Rows from block 2, named by matrix and row number. Rows with one number belong to one channel. Each number is 50 + 12 x the weight over its row's rms, rounded and kept within 0 to 99. All counts start at 0. After the name is the row's rms in percent of the matrix's.
# convs0: first width-9 conv (model.blocks.2.convs.0.weight, 128x128x9), inputs 76-94, a 9 kernel for each
# convs1: second width-9 conv (model.blocks.2.convs.1.weight, 128x128x9, transposed), outputs 76-94, a 9 kernel for each
convs0.36 093:46 27 53 44 52 40 46 43 43 61 53 40 48 43 54 44 74 59 62 57 51 34 45 64 77 48 36 22 31 32 45 75 76 70 50 59 77 44 44 62 60 49 47 59 51 56 45 40 45 39 60 62 38 60 52 70 51 51 45 62 39 42 37 49 45 43 33 49 52 56 56 36 78 72 72 52 46 53 58 51 43 67 67 46 36 53 39 49 48 72 35 43 33 69 50 36 34 46 62 65 30 41 68 66 51 62 44 23 44 52 47 39 55 55 50 42 33 39 59 56 41 48 50 54 43 35 38 55 29 62 53 29 50 41 53 71 37 35 62 56 53 49 36 43 37 26 41 76 45 51 54 50 44 28 42 52 37 40 41 33 63 68 56 46 76 53 49 59 40 55 40
convs0.37 096:29 63 79 32 26 46 50 43 57 50 40 47 57 31 67 45 48 48 55 44 38 64 69 54 57 47 46 54 61 51 46 52 71 51 55 49 51 49 51 59 55 55 61 49 47 43 23 39 46 56 40 56 46 59 57 39 52 48 41 40 56 76 51 47 41 69 42 45 29 28 45 76 36 35 44 43 62 58 45 59 54 42 63 43 41 32 52 57 65 64 52 33 57 71 42 56 50 21 44 42 37 54 49 39 55 56 29 47 48 40 50 67 42 42 52 75 48 74 56 53 55 33 28 35 63 78 59 51 44 37 42 46 63 69 47 32 56 40 45 50 55 55 55 36 59 48 49 49 31 33 30 50 42 49 50 40 50 46 52 65 35 49 36 51 53 48 47 32 48 50 46
convs0.38 090:37 45 54 54 30 38 35 57 61 54 64 49 54 52 77 51 53 48 46 27 56 52 48 38 28 42 45 50 45 29 61 32 41 47 49 45 46 48 48 66 58 64 45 50 48 38 54 35 69 34 66 68 83 48 43 50 54 75 48 54 60 63 55 64 63 75 53 47 47 31 46 29 42 61 60 53 37 42 46 34 60 71 38 28 52 73 60 48 30 49 33 44 41 49 44 55 56 54 53 69 51 28 33 47 22 23 23 41 58 31 65 44 47 68 62 55 41 37 41 44 51 29 54 60 26 57 63 36 27 42 29 33 39 56 65 59 63 35 51 51 55 56 42 39 39 48 79 53 52 59 31 36 53 36 53 35 29 49 43 45 56 28 32 47 28 45 43 77 77 61 45
convs0.39 098:49 50 63 49 57 51 46 62 28 52 62 77 46 38 54 59 50 55 68 62 30 54 42 35 32 76 70 41 42 63 42 47 54 36 48 64 51 38 49 34 58 36 61 56 48 43 49 48 27 34 49 31 44 54 46 54 49 39 35 86 65 37 38 58 73 52 54 59 60 37 29 55 58 40 43 23 48 48 74 53 61 59 55 57 61 59 51 42 56 39 42 56 46 38 61 68 55 45 47 54 31 30 67 56 36 45 62 55 47 68 40 29 50 29 64 59 52 34 42 48 59 57 52 37 39 48 57 52 52 77 77 52 35 51 45 43 54 50 58 34 49 75 58 44 52 38 38 43 63 51 58 44 51 46 54 56 49 41 49 70 48 50 32 45 55 69 33 61 30 54 57
convs0.40 086:59 33 43 54 74 49 59 38 41 44 54 38 52 54 57 46 52 44 61 62 45 47 40 51 47 44 47 35 48 55 47 56 49 51 50 39 61 47 45 37 37 56 38 43 51 49 42 52 38 46 34 42 42 45 49 65 28 45 31 55 54 49 45 48 35 54 56 34 56 40 35 38 51 52 51 41 57 57 49 32 61 80 73 75 56 52 51 59 59 42 42 44 41 56 63 37 55 41 23 38 36 49 34 14 29 40 25 30 51 45 49 43 66 31 33 26 68 54 39 56 49 54 32 77 59 62 59 56 45 69 64 46 39 46 51 27 49 46 30 55 35 62 24 50 61 46 59 51 69 46 56 60 62 32 48 45 55 65 56 77 50 67 57 44 48 53 67 58 58 46 41
convs0.41 111:42 43 40 55 57 51 42 43 57 59 41 53 69 50 62 49 54 58 55 47 57 73 42 48 31 49 60 51 43 46 40 65 49 57 50 54 34 44 73 64 39 35 29 58 58 72 35 83 58 55 56 11 43 55 55 61 32 48 57 51 58 43 49 62 61 32 55 53 46 73 48 50 60 48 58 50 56 59 58 43 43 41 44 63 45 50 46 38 69 69 63 54 47 33 56 34 58 54 53 40 73 65 41 43 43 54 38 52 43 67 46 55 60 43 48 38 54 47 34 52 49 68 56 45 48 28 48 32 51 57 50 47 53 55 50 34 54 43 53 63 73 49 29 53 62 43 46 50 37 32 61 49 61 38 35 47 28 74 64 54 45 34 53 53 60 65 57 31 36 45 49
convs0.42 094:59 75 47 45 51 57 42 41 48 49 45 52 57 50 76 38 36 55 55 55 50 56 47 46 63 50 39 55 77 70 70 32 61 56 55 36 39 39 52 69 12 77 41 50 43 46 32 33 65 51 56 85 47 35 59 65 45 54 37 26 26 49 42 56 55 69 53 54 52 44 64 39 58 55 42 56 49 53 55 42 38 38 30 46 48 42 64 55 55 80 64 53 53 57 54 41 59 33 40 50 45 56 26 62 59 45 46 35 47 45 50 45 39 40 68 31 55 59 50 45 60 56 39 74 53 69 52 33 69 51 56 41 53 46 61 50 69 64 45 43 57 61 63 53 40 55 46 30 67 52 56 46 30 46 38 77 66 38 64 40 49 55 52 60 22 57 51 53 55 47 37
convs0.43 099:63 60 71 38 39 56 57 47 50 37 46 56 45 65 40 39 42 54 68 78 50 24 44 68 71 77 45 62 54 59 58 29 55 48 48 44 43 55 42 73 54 56 44 40 45 69 44 31 45 73 38 55 56 35 39 48 64 58 37 49 59 40 49 47 67 48 36 32 29 47 55 47 27 40 54 70 49 57 54 54 49 48 38 63 59 37 51 49 50 62 41 67 68 60 55 59 41 55 40 55 64 41 39 47 59 35 45 45 57 57 41 49 55 63 46 43 47 76 66 43 44 46 50 67 62 38 61 50 50 37 79 55 56 37 39 52 37 52 42 41 63 53 64 27 59 54 46 46 45 45 68 43 62 58 43 46 54 44 56 39 62 70 23 41 33 45 51 43 33 40 40
convs0.44 103:56 55 49 45 45 32 57 45 35 51 48 52 37 52 42 43 37 42 37 48 44 55 60 58 59 43 37 39 41 46 38 62 52 36 48 52 47 42 52 35 55 50 62 48 50 38 36 49 49 87 62 62 37 39 25 44 40 80 52 69 45 38 10 56 35 51 58 40 54 55 53 41 62 48 32 30 44 41 74 73 63 48 49 37 62 55 57 49 43 47 47 50 62 54 50 72 51 41 61 40 40 61 70 37 50 52 59 59 30 51 44 53 50 45 63 65 48 56 54 54 53 48 49 40 39 41 61 72 45 23 38 47 35 74 38 65 54 67 64 49 41 51 61 42 54 70 59 27 32 58 50 59 46 74 53 29 28 59 49 25 33 82 39 37 35 64 67 42 36 59 63
convs0.45 103:53 43 48 58 77 43 45 58 37 52 65 65 46 41 33 53 46 49 29 48 54 87 55 27 57 36 43 66 61 47 58 59 62 44 51 30 55 43 58 40 49 53 57 38 55 18 52 67 85 49 33 08 47 64 45 46 51 46 65 37 30 26 33 43 46 51 41 62 54 49 47 35 47 47 53 53 34 51 42 71 51 68 41 36 47 52 64 54 63 50 66 60 54 53 49 58 54 42 30 44 18 80 45 26 60 48 49 55 55 50 46 44 39 31 48 78 51 55 64 67 46 68 43 22 58 56 61 40 60 40 64 51 40 36 68 69 65 58 47 33 42 31 43 49 42 45 43 56 50 49 47 52 52 53 51 51 54 43 45 48 43 71 55 46 56 43 37 37 46 42 83
convs0.46 090:61 59 58 40 60 39 21 47 75 47 41 55 63 62 41 53 71 44 48 50 35 37 49 26 46 62 66 50 52 30 59 53 39 55 37 44 41 48 65 31 48 38 40 54 53 41 34 53 79 52 31 50 71 29 30 56 46 38 52 67 68 56 45 71 34 59 64 49 54 51 27 46 63 68 50 58 42 39 36 50 39 45 46 36 56 39 39 39 39 29 40 46 45 70 47 36 35 65 42 25 33 61 60 65 89 33 72 47 48 68 43 53 64 44 66 40 44 33 48 51 45 30 58 55 58 55 51 57 64 31 54 47 51 38 45 44 35 42 64 42 62 29 41 50 59 38 27 61 43 43 52 55 50 65 40 34 45 56 61 37 65 42 52 49 50 28 56 53 48 70 51
convs0.47 115:45 58 57 52 47 41 61 37 54 50 40 64 45 58 63 50 56 53 44 59 44 60 54 38 56 26 51 40 44 47 47 50 50 32 60 40 48 62 40 30 53 49 62 60 48 24 47 59 54 64 68 58 54 51 48 48 45 53 37 54 64 52 38 56 61 34 52 55 32 67 64 62 48 62 69 31 63 48 36 57 64 43 48 46 36 58 56 44 50 61 43 64 56 35 53 12 51 47 74 66 42 38 60 27 25 61 42 62 63 43 49 37 51 43 44 68 67 60 43 51 61 49 40 67 52 47 61 78 53 62 44 55 58 54 29 31 43 43 48 41 76 42 56 60 35 53 49 63 54 44 62 48 43 55 32 49 65 56 67 48 41 61 40 36 52 62 37 67 37 51 51
convs0.48 096:50 52 55 60 43 66 54 52 36 60 39 43 30 54 46 42 49 67 54 48 44 65 67 65 74 42 60 47 49 60 19 37 70 66 49 41 59 48 39 61 48 49 39 49 57 57 58 62 43 20 49 42 59 62 50 37 49 62 46 54 40 47 75 50 48 62 44 51 56 42 48 52 50 55 36 43 46 44 56 44 58 54 61 50 35 30 58 56 30 40 62 60 40 42 38 65 48 68 82 74 45 54 53 54 64 38 58 70 53 46 36 68 42 15 60 51 42 43 38 82 74 44 43 36 55 43 33 41 46 75 37 49 63 55 34 46 55 39 50 67 43 56 36 55 33 50 50 30 65 57 40 51 57 46 38 40 51 62 38 52 36 30 65 48 35 50 34 61 27 40 54
convs0.49 098:68 45 38 30 31 62 65 65 66 36 46 61 59 77 48 40 39 39 54 49 57 63 49 49 41 51 63 50 43 52 50 48 31 65 36 52 18 32 44 28 56 59 39 36 61 39 42 27 44 49 91 61 52 67 47 52 67 77 41 47 43 47 25 35 61 54 57 59 40 67 47 52 52 59 44 43 33 69 57 37 47 51 38 41 54 55 51 65 47 48 47 77 69 61 59 51 83 64 38 46 43 37 60 53 49 67 51 31 42 38 53 59 45 46 53 51 46 78 50 37 40 55 39 39 50 75 60 45 58 62 38 31 50 53 42 60 51 79 76 52 56 45 34 47 31 43 34 41 67 45 51 40 65 44 50 55 55 51 62 61 51 42 36 42 31 75 62 56 55 33 35
convs0.50 101:55 63 35 53 46 54 57 58 44 42 38 59 57 49 43 34 41 65 52 47 37 45 62 49 43 41 54 39 59 62 49 59 49 38 53 74 58 32 39 39 57 66 75 67 61 63 55 30 56 37 44 39 59 83 70 43 35 52 69 66 37 45 60 37 55 46 49 58 59 43 44 45 59 45 60 36 59 42 32 49 59 47 44 64 55 35 51 32 47 40 44 40 44 66 34 49 46 60 41 45 48 58 56 47 44 49 38 62 59 56 38 45 64 79 45 46 25 56 34 31 48 50 41 35 42 61 51 64 48 44 44 56 52 38 50 39 51 55 48 64 68 76 48 44 54 44 66 53 58 55 50 29 57 01 39 54 79 59 59 56 42 49 39 99 66 39 30 62 52 59 48
convs0.51 107:44 48 52 51 38 70 52 45 31 61 56 48 56 46 49 44 64 58 40 31 51 52 68 66 46 49 47 54 58 39 35 41 50 65 60 47 45 75 61 46 85 55 42 49 39 63 64 69 69 36 65 55 60 37 50 46 45 41 42 53 40 55 66 50 45 51 53 57 45 48 64 66 39 45 37 46 41 61 66 49 48 44 28 56 31 45 49 45 59 67 44 45 53 63 54 46 40 47 56 53 43 46 41 58 48 71 51 35 55 39 49 55 27 67 59 48 56 75 53 44 78 50 37 37 54 59 53 33 46 48 49 48 61 47 42 42 50 45 63 57 39 39 53 42 57 52 58 50 65 47 35 53 66 49 65 41 34 51 39 52 55 59 54 47 50 47 44 53 44 37 24
convs0.52 096:67 56 42 61 50 66 41 45 18 49 60 53 71 39 54 60 52 64 65 59 59 43 45 70 64 28 55 42 40 62 64 42 48 33 52 42 43 56 39 59 35 85 68 54 34 17 49 28 52 61 47 97 66 66 44 56 47 37 69 63 56 63 42 62 42 37 63 46 39 64 64 48 38 23 59 49 62 39 44 41 45 52 47 40 57 46 45 62 48 63 87 48 57 58 45 34 39 61 67 57 46 44 38 43 48 65 44 63 56 39 38 62 41 63 48 53 46 38 60 58 66 32 27 48 73 30 52 55 31 48 49 43 47 47 50 39 40 43 56 51 54 54 79 54 35 49 47 58 64 54 44 45 40 53 62 50 58 41 45 56 53 49 70 55 37 39 43 57 66 79 66
convs0.53 093:55 35 52 62 47 68 39 64 33 64 41 67 46 39 35 48 54 47 46 64 63 53 49 44 42 51 49 43 56 50 51 51 39 43 41 69 41 53 36 51 35 36 33 57 64 43 73 52 46 39 53 22 41 39 71 63 52 50 42 27 32 34 55 53 24 35 38 48 42 21 49 78 43 46 59 39 68 47 47 45 47 47 66 49 20 64 91 63 48 58 51 62 55 56 62 56 43 63 37 39 45 58 40 35 61 56 64 60 56 45 60 44 60 41 72 55 47 27 72 67 72 62 32 30 50 51 56 40 43 49 43 40 41 71 69 39 56 34 37 33 28 38 52 41 52 39 51 51 63 68 58 49 52 17 35 45 51 46 55 59 65 28 51 59 42 58 46 50 43 51 36
convs0.54 092:28 33 62 61 62 50 26 46 57 65 53 50 56 59 82 56 63 36 37 40 40 48 80 49 51 34 49 51 60 43 38 51 58 61 49 50 66 29 62 42 39 33 61 51 40 28 63 74 59 38 38 61 67 56 58 60 68 50 29 64 47 26 33 78 50 49 52 41 38 62 60 57 44 42 48 60 56 47 53 47 37 38 37 40 45 46 43 40 46 55 57 49 40 45 63 70 21 29 45 31 76 48 50 43 60 57 42 52 20 37 54 33 61 64 45 37 41 31 38 29 42 57 50 31 41 55 74 40 48 56 43 30 43 47 33 47 29 53 49 58 47 40 60 46 53 44 57 37 49 60 57 44 44 62 54 60 36 28 29 49 33 59 59 69 64 60 78 60 53 69 48
convs0.55 097:74 67 59 42 25 33 67 38 56 68 65 61 39 35 59 66 59 51 30 42 37 34 43 38 65 75 75 42 54 54 44 40 29 53 67 61 45 48 60 73 39 55 37 34 46 39 31 55 53 72 81 47 35 36 50 41 24 49 53 44 40 62 85 43 44 65 53 58 53 44 52 45 51 50 73 56 40 39 46 71 41 49 36 64 55 50 51 55 67 36 50 59 54 52 21 39 61 91 46 34 32 69 47 34 56 42 53 59 40 48 53 59 56 63 54 53 34 64 31 56 40 55 58 62 62 52 54 49 45 39 55 74 47 56 48 54 56 36 47 40 51 64 39 35 61 53 30 33 52 44 48 59 40 74 54 35 46 57 56 44 45 33 51 63 42 55 33 56 53 43 46
convs1.36 093:36 59 59 55 49 43 53 38 56 51 57 64 67 55 49 31 39 39 56 43 34 54 54 47 41 46 47 55 60 83 55 42 52 37 36 54 58 52 46 45 37 39 54 31 55 46 29 57 52 44 47 33 40 41 40 48 45 56 59 55 47 40 55 57 50 40 35 49 57 42 64 59 40 54 68 51 44 58 60 55 52 53 45 60 44 52 57 39 50 33 32 44 59 55 62 39 45 41 24 46 52 57 63 33 56 39 43 39 52 51 59 64 29 45 52 42 49 41 65 71 48 60 49 33 55 59 56 50 54 79 61 60 52 44 60 51 43 51 64 48 52 70 25 51 43 34 46 44 45 58 49 48 58 59 55 52 50 31 58 50 58 56 51 55 33 48 44 39 51 58 42
convs1.37 105:56 48 48 61 75 72 44 44 58 54 60 36 45 58 60 34 51 42 51 64 47 44 33 44 47 32 51 41 47 53 62 63 57 41 56 45 68 51 35 16 44 71 50 54 39 39 44 50 43 65 84 42 34 38 37 27 38 39 55 55 52 44 44 30 70 25 52 59 44 56 39 60 55 57 52 34 41 65 54 38 42 31 52 43 18 37 69 47 67 59 43 47 40 52 60 52 34 57 59 54 47 44 65 73 45 72 56 27 46 58 28 40 56 53 58 47 48 56 42 45 76 76 64 43 48 40 43 53 44 49 74 51 45 37 37 52 32 43 63 52 46 41 50 56 52 68 55 43 42 61 21 54 50 71 56 37 57 40 30 45 42 53 44 59 52 47 40 40 37 73 82
convs1.38 099:87 63 47 55 55 40 44 49 47 56 51 63 74 65 59 61 59 64 42 46 49 52 42 44 58 63 33 32 47 48 67 54 48 44 41 59 37 23 69 52 48 60 56 52 49 48 17 32 38 66 52 84 47 53 34 39 50 36 40 47 66 50 57 41 49 52 60 48 52 41 50 56 59 48 56 44 38 53 71 57 54 34 50 29 46 70 65 74 59 45 40 33 36 35 66 76 61 78 38 37 62 51 39 44 42 67 52 65 41 41 57 48 53 51 48 41 59 54 56 51 66 45 69 66 60 51 56 67 44 49 58 53 53 40 30 65 56 50 50 58 32 54 66 58 38 54 51 59 37 38 55 60 52 53 46 39 39 50 57 66 58 39 55 42 43 21 53 56 43 48 51
convs1.39 096:50 45 53 62 45 38 47 40 48 36 58 40 52 46 34 64 49 45 38 63 56 53 73 60 40 61 29 50 39 43 60 66 53 46 58 42 56 56 39 55 45 38 47 66 60 47 53 36 40 48 40 24 65 72 47 47 61 47 70 65 63 62 37 56 48 50 57 51 40 58 44 63 59 54 51 57 52 47 29 45 44 53 50 43 33 71 39 44 34 46 43 58 69 69 40 49 34 38 65 49 47 63 57 51 42 41 51 46 26 52 55 48 49 43 43 53 45 48 64 51 29 43 56 50 55 37 55 62 50 46 47 55 57 37 58 67 68 66 47 48 54 55 48 55 54 59 64 40 52 62 38 64 63 39 54 35 45 40 53 44 51 61 51 31 37 44 36 54 83 70 45
convs1.40 092:55 63 53 37 31 45 43 38 51 47 40 51 52 57 72 83 67 35 62 49 57 62 59 39 43 48 45 69 54 38 46 37 39 59 55 63 52 67 68 54 21 47 64 48 49 53 53 48 38 40 48 32 52 55 46 45 38 43 40 54 68 25 68 53 30 48 47 66 61 43 71 29 58 50 55 77 42 34 51 62 47 52 60 43 32 46 54 60 75 56 57 38 53 52 50 31 41 60 48 54 60 48 51 57 24 45 29 51 53 63 70 73 53 69 54 45 43 49 69 43 55 40 67 34 57 41 56 58 80 52 43 57 32 63 54 47 59 57 82 59 53 60 56 26 75 49 63 37 30 68 61 57 46 54 59 72 56 39 41 36 44 66 72 32 55 57 38 53 30 79 53
convs1.41 103:39 55 51 63 42 35 61 44 37 55 70 38 28 43 54 38 40 59 53 48 41 53 51 56 32 45 44 57 65 47 57 55 43 50 33 42 47 60 39 40 60 52 54 46 43 47 45 59 57 15 75 51 37 56 62 52 46 50 41 44 51 44 46 51 51 63 48 50 43 42 29 46 51 54 44 44 61 42 60 46 55 48 46 50 63 54 74 47 41 56 50 45 52 34 42 58 53 36 53 53 48 54 59 59 47 46 56 42 61 44 30 37 49 44 38 70 58 48 47 57 51 48 53 49 48 40 43 41 52 65 55 53 71 62 33 34 52 46 23 65 27 77 62 29 30 60 46 72 24 54 56 50 35 45 62 57 59 49 75 50 42 56 39 40 49 42 56 53 65 43 39
convs1.42 094:44 35 53 45 43 58 34 56 52 54 33 42 41 36 43 33 43 38 52 43 51 38 54 46 40 51 52 52 51 50 34 60 50 36 45 40 79 58 62 35 45 63 66 33 49 59 59 52 54 47 64 51 49 56 37 59 45 43 58 56 37 56 57 39 43 40 47 24 48 60 58 31 42 42 47 49 31 45 64 58 53 32 46 49 55 39 30 51 42 43 29 29 63 48 45 54 59 58 60 48 60 62 52 67 49 59 64 35 29 73 31 50 60 57 50 54 63 49 73 43 50 42 38 51 59 59 56 59 33 37 46 55 56 72 54 49 70 55 55 31 36 28 39 47 53 50 47 74 63 53 61 44 45 62 37 79 46 50 46 43 56 46 66 59 40 53 26 73 57 46 35
convs1.43 100:58 71 60 40 47 88 54 43 28 29 59 48 52 33 57 22 44 58 42 46 48 26 62 31 36 38 46 61 49 72 29 57 48 38 60 42 51 68 45 55 49 36 56 69 58 61 25 47 14 60 57 53 69 47 61 44 37 34 57 39 47 50 49 59 59 43 38 49 28 43 39 34 66 67 59 57 34 48 56 36 73 59 36 49 67 44 37 59 72 47 37 28 49 53 60 59 43 50 50 51 38 76 45 54 44 56 35 48 42 58 57 40 40 22 68 48 43 54 55 64 52 94 57 31 39 56 54 39 54 27 28 57 38 61 40 66 43 32 58 43 42 63 45 51 36 67 52 41 38 46 47 53 60 33 38 38 48 55 62 54 29 54 50 49 55 60 50 28 40 48 34
convs1.44 107:68 54 61 64 52 49 43 45 40 35 47 39 41 34 54 77 50 39 56 36 52 67 45 44 65 32 43 43 45 62 67 72 43 55 58 34 55 51 52 56 49 41 33 33 60 50 60 54 66 47 45 35 64 41 44 56 54 52 66 49 47 46 41 61 43 49 48 54 36 37 48 65 44 45 54 65 70 53 44 67 62 44 59 43 45 68 48 50 54 37 38 61 40 56 75 54 59 40 55 55 53 42 46 53 49 56 56 34 61 63 34 48 43 52 43 39 66 54 74 58 50 53 46 31 49 70 60 50 46 35 45 45 34 34 68 33 45 35 45 79 57 55 40 22 60 38 51 59 36 53 54 57 55 42 49 43 35 26 73 49 30 39 49 78 44 35 44 63 71 65 67
convs1.45 101:58 55 71 67 55 50 47 41 41 60 57 45 62 56 53 50 45 50 72 45 37 38 41 59 51 32 39 60 49 46 56 27 48 56 24 39 34 55 40 56 59 33 53 55 59 59 48 56 63 60 37 18 72 61 49 63 36 44 50 50 59 62 57 55 54 47 39 42 68 52 48 59 44 55 50 47 34 62 34 43 32 64 46 48 36 48 48 38 55 48 40 42 59 50 66 76 36 45 43 54 44 41 43 66 42 37 78 50 50 40 21 64 52 37 40 50 65 40 66 73 66 49 33 58 56 33 41 51 42 64 32 46 51 50 66 55 66 55 21 59 65 83 50 32 59 37 43 63 45 45 65 42 60 54 38 29 39 67 55 54 38 34 37 54 45 52 56 35 35 67 38
convs1.46 093:33 49 67 52 50 59 55 46 50 50 46 34 72 30 57 45 66 51 59 50 42 70 39 72 53 54 48 42 58 46 50 46 59 47 42 49 46 48 47 45 61 47 57 55 36 53 61 67 62 61 47 69 52 59 52 58 69 42 70 62 46 51 70 42 57 39 73 33 53 71 44 57 54 54 35 45 53 71 28 56 34 53 48 72 35 47 54 43 66 36 48 53 78 70 54 21 42 29 86 61 40 78 69 58 63 64 56 43 38 50 55 49 50 43 60 70 42 42 45 35 41 54 37 27 51 56 65 59 45 45 71 50 74 36 44 42 61 53 46 70 70 67 42 38 54 30 57 49 54 53 70 73 38 46 35 41 65 59 46 74 43 41 47 53 28 29 67 68 58 46 70
convs1.47 111:67 63 58 55 57 48 16 49 42 42 40 57 79 54 54 60 45 70 50 45 50 51 21 41 38 33 54 46 22 67 78 51 38 45 38 56 60 50 31 57 43 47 59 60 51 69 36 53 64 55 50 38 55 67 43 47 37 26 68 53 25 56 53 40 41 39 53 33 58 43 53 32 48 26 53 30 29 53 60 70 55 46 30 50 36 56 59 58 58 47 44 43 38 49 46 71 60 26 39 51 51 36 40 40 30 43 44 48 50 51 37 47 47 33 37 34 49 39 45 59 37 40 37 54 43 61 44 45 54 45 40 49 54 59 61 48 69 27 48 19 52 43 50 54 60 22 61 26 71 72 38 58 50 40 72 48 61 46 44 59 72 52 32 58 54 51 72 49 41 28 52
convs1.48 095:56 43 57 45 40 48 59 39 57 53 54 49 64 51 38 44 71 55 36 60 24 42 43 59 57 35 55 19 72 49 64 55 54 46 19 49 66 46 48 56 79 59 49 43 56 48 53 41 60 65 30 58 52 56 41 42 37 50 52 42 61 54 50 39 40 56 41 66 48 45 16 44 24 52 41 33 40 53 56 51 29 58 40 52 74 49 54 42 37 54 55 56 49 51 38 39 62 53 23 37 56 53 47 47 43 36 27 64 40 64 56 61 58 52 57 52 48 38 40 33 57 39 32 48 55 54 49 48 46 59 51 63 45 46 60 32 33 22 52 58 33 37 28 30 27 30 50 37 50 61 28 46 50 32 46 63 29 45 66 37 33 50 74 48 58 43 47 68 38 39 47
convs1.49 100:45 54 57 51 63 69 57 41 54 28 54 64 49 38 31 64 60 54 61 23 39 39 44 23 43 60 56 59 58 43 42 52 55 79 48 43 57 50 37 47 52 24 39 65 66 59 41 26 46 48 49 53 49 59 53 42 49 40 58 59 46 41 50 65 44 23 46 44 35 54 43 42 50 55 51 58 61 29 62 69 45 37 69 45 55 65 68 42 21 35 63 47 36 36 56 69 53 38 48 60 58 50 64 41 38 63 55 60 48 40 43 62 44 41 53 37 30 51 63 58 62 39 54 44 47 44 46 57 50 46 53 48 47 22 25 60 50 41 46 46 53 34 54 62 57 74 47 36 49 55 28 35 66 38 45 51 49 44 47 59 75 46 56 50 60 48 42 39 60 45 60
convs1.50 105:54 42 35 56 45 45 42 40 48 37 39 51 54 57 57 70 41 57 54 54 56 43 34 58 55 56 70 57 70 39 51 53 47 61 43 43 42 42 53 44 50 41 49 59 44 24 61 27 71 60 09 43 42 49 53 40 46 67 54 52 71 52 61 59 33 47 41 46 56 48 57 46 54 54 48 47 52 57 61 26 51 45 52 37 57 51 50 33 50 61 71 50 40 56 78 50 50 49 53 53 46 48 49 43 50 53 29 62 46 43 45 58 49 42 64 53 47 53 44 30 51 46 67 66 26 34 41 47 53 37 54 44 53 64 74 57 69 42 30 30 42 48 42 29 40 58 26 54 62 44 61 53 30 40 42 65 39 25 49 70 49 41 67 19 48 46 41 51 77 74 37
convs1.51 104:42 57 41 55 51 38 55 48 56 44 62 57 50 35 37 32 25 53 36 56 57 47 42 25 24 45 69 58 30 42 34 58 70 51 39 60 42 47 51 49 47 35 54 60 46 68 35 42 32 39 64 59 15 72 58 31 26 38 40 58 54 59 33 64 42 42 50 54 47 39 53 45 29 52 54 48 55 54 43 55 49 56 44 33 67 24 50 59 41 62 65 46 25 41 56 42 42 42 35 49 51 41 71 52 47 51 17 44 58 48 40 44 36 42 62 51 56 54 48 44 52 34 30 38 72 49 66 95 42 63 54 29 37 28 51 29 61 67 44 32 57 34 50 67 59 65 61 54 29 39 50 51 54 41 34 44 41 31 56 43 52 42 59 49 48 48 54 45 35 39 61
convs1.52 097:66 57 52 54 24 27 39 47 47 57 62 43 49 60 30 42 42 64 55 57 63 48 51 45 44 74 64 57 45 45 27 47 33 58 54 39 50 67 38 47 51 31 38 62 44 17 36 53 63 47 58 50 49 37 51 29 26 42 57 50 66 48 61 64 72 48 57 36 49 47 48 37 44 63 26 40 59 51 71 68 51 47 39 37 63 34 36 35 52 47 54 17 40 59 52 85 56 61 49 47 43 73 48 64 53 54 48 42 64 39 58 67 55 53 51 50 57 51 43 52 61 36 40 46 41 28 53 56 40 44 58 47 61 50 56 67 70 41 71 72 57 77 44 35 71 50 35 67 48 60 43 36 49 41 46 25 49 69 29 63 65 53 38 38 57 36 44 55 42 55 61
convs1.53 095:52 34 23 56 66 49 48 53 47 43 56 39 26 66 52 61 57 52 39 67 53 57 34 43 54 45 57 39 44 52 85 42 46 55 26 37 40 53 44 51 82 87 69 21 47 63 41 40 61 36 23 60 26 36 47 42 28 69 42 36 63 45 61 44 43 53 43 32 52 44 41 52 47 43 51 42 48 49 61 49 22 68 57 39 23 29 46 58 58 55 33 55 39 75 72 46 43 39 57 60 46 64 46 57 55 49 55 69 41 61 63 60 26 64 52 38 27 34 89 65 62 42 26 52 82 45 26 61 64 55 70 57 36 65 38 41 42 50 39 58 59 62 56 49 67 60 57 45 55 73 33 45 29 70 31 48 37 34 35 61 43 48 45 30 47 59 51 32 47 55 60
convs1.54 097:47 39 63 75 62 56 40 37 36 51 64 66 52 51 46 61 42 55 55 57 70 38 31 23 44 67 32 61 47 33 42 63 49 62 63 51 48 43 60 74 44 47 55 66 45 34 47 55 73 68 51 46 36 56 72 58 41 34 78 46 48 49 37 53 75 57 55 51 51 51 37 57 58 65 52 45 39 43 53 48 37 49 65 53 44 54 46 43 59 30 39 49 41 34 74 87 49 37 50 57 34 52 41 58 43 49 37 37 19 50 57 27 49 65 55 61 36 60 56 35 57 32 42 48 47 30 52 28 70 52 45 45 38 42 52 58 41 42 61 52 44 48 61 51 36 36 45 51 42 33 74 36 50 43 64 44 47 59 47 58 69 48 40 57 35 33 49 82 61 40 36
convs1.55 092:59 44 21 52 65 41 57 53 56 59 40 44 27 52 54 59 53 59 48 41 51 52 55 35 62 50 50 44 34 45 46 41 32 47 40 65 50 41 67 44 26 37 66 61 66 58 37 47 45 59 40 32 59 59 34 53 56 35 58 64 59 57 43 50 54 68 45 34 50 46 38 37 41 38 51 38 51 52 64 44 47 48 42 77 38 49 41 49 58 27 49 37 57 35 33 58 73 48 33 32 45 48 45 64 51 80 45 39 63 48 44 36 65 43 55 35 39 44 65 47 38 39 73 54 66 52 51 63 69 26 19 49 45 42 50 65 46 60 76 52 60 49 24 31 71 45 33 31 42 70 48 46 52 45 48 33 36 26 75 66 51 46 49 59 48 54 46 44 51 50 63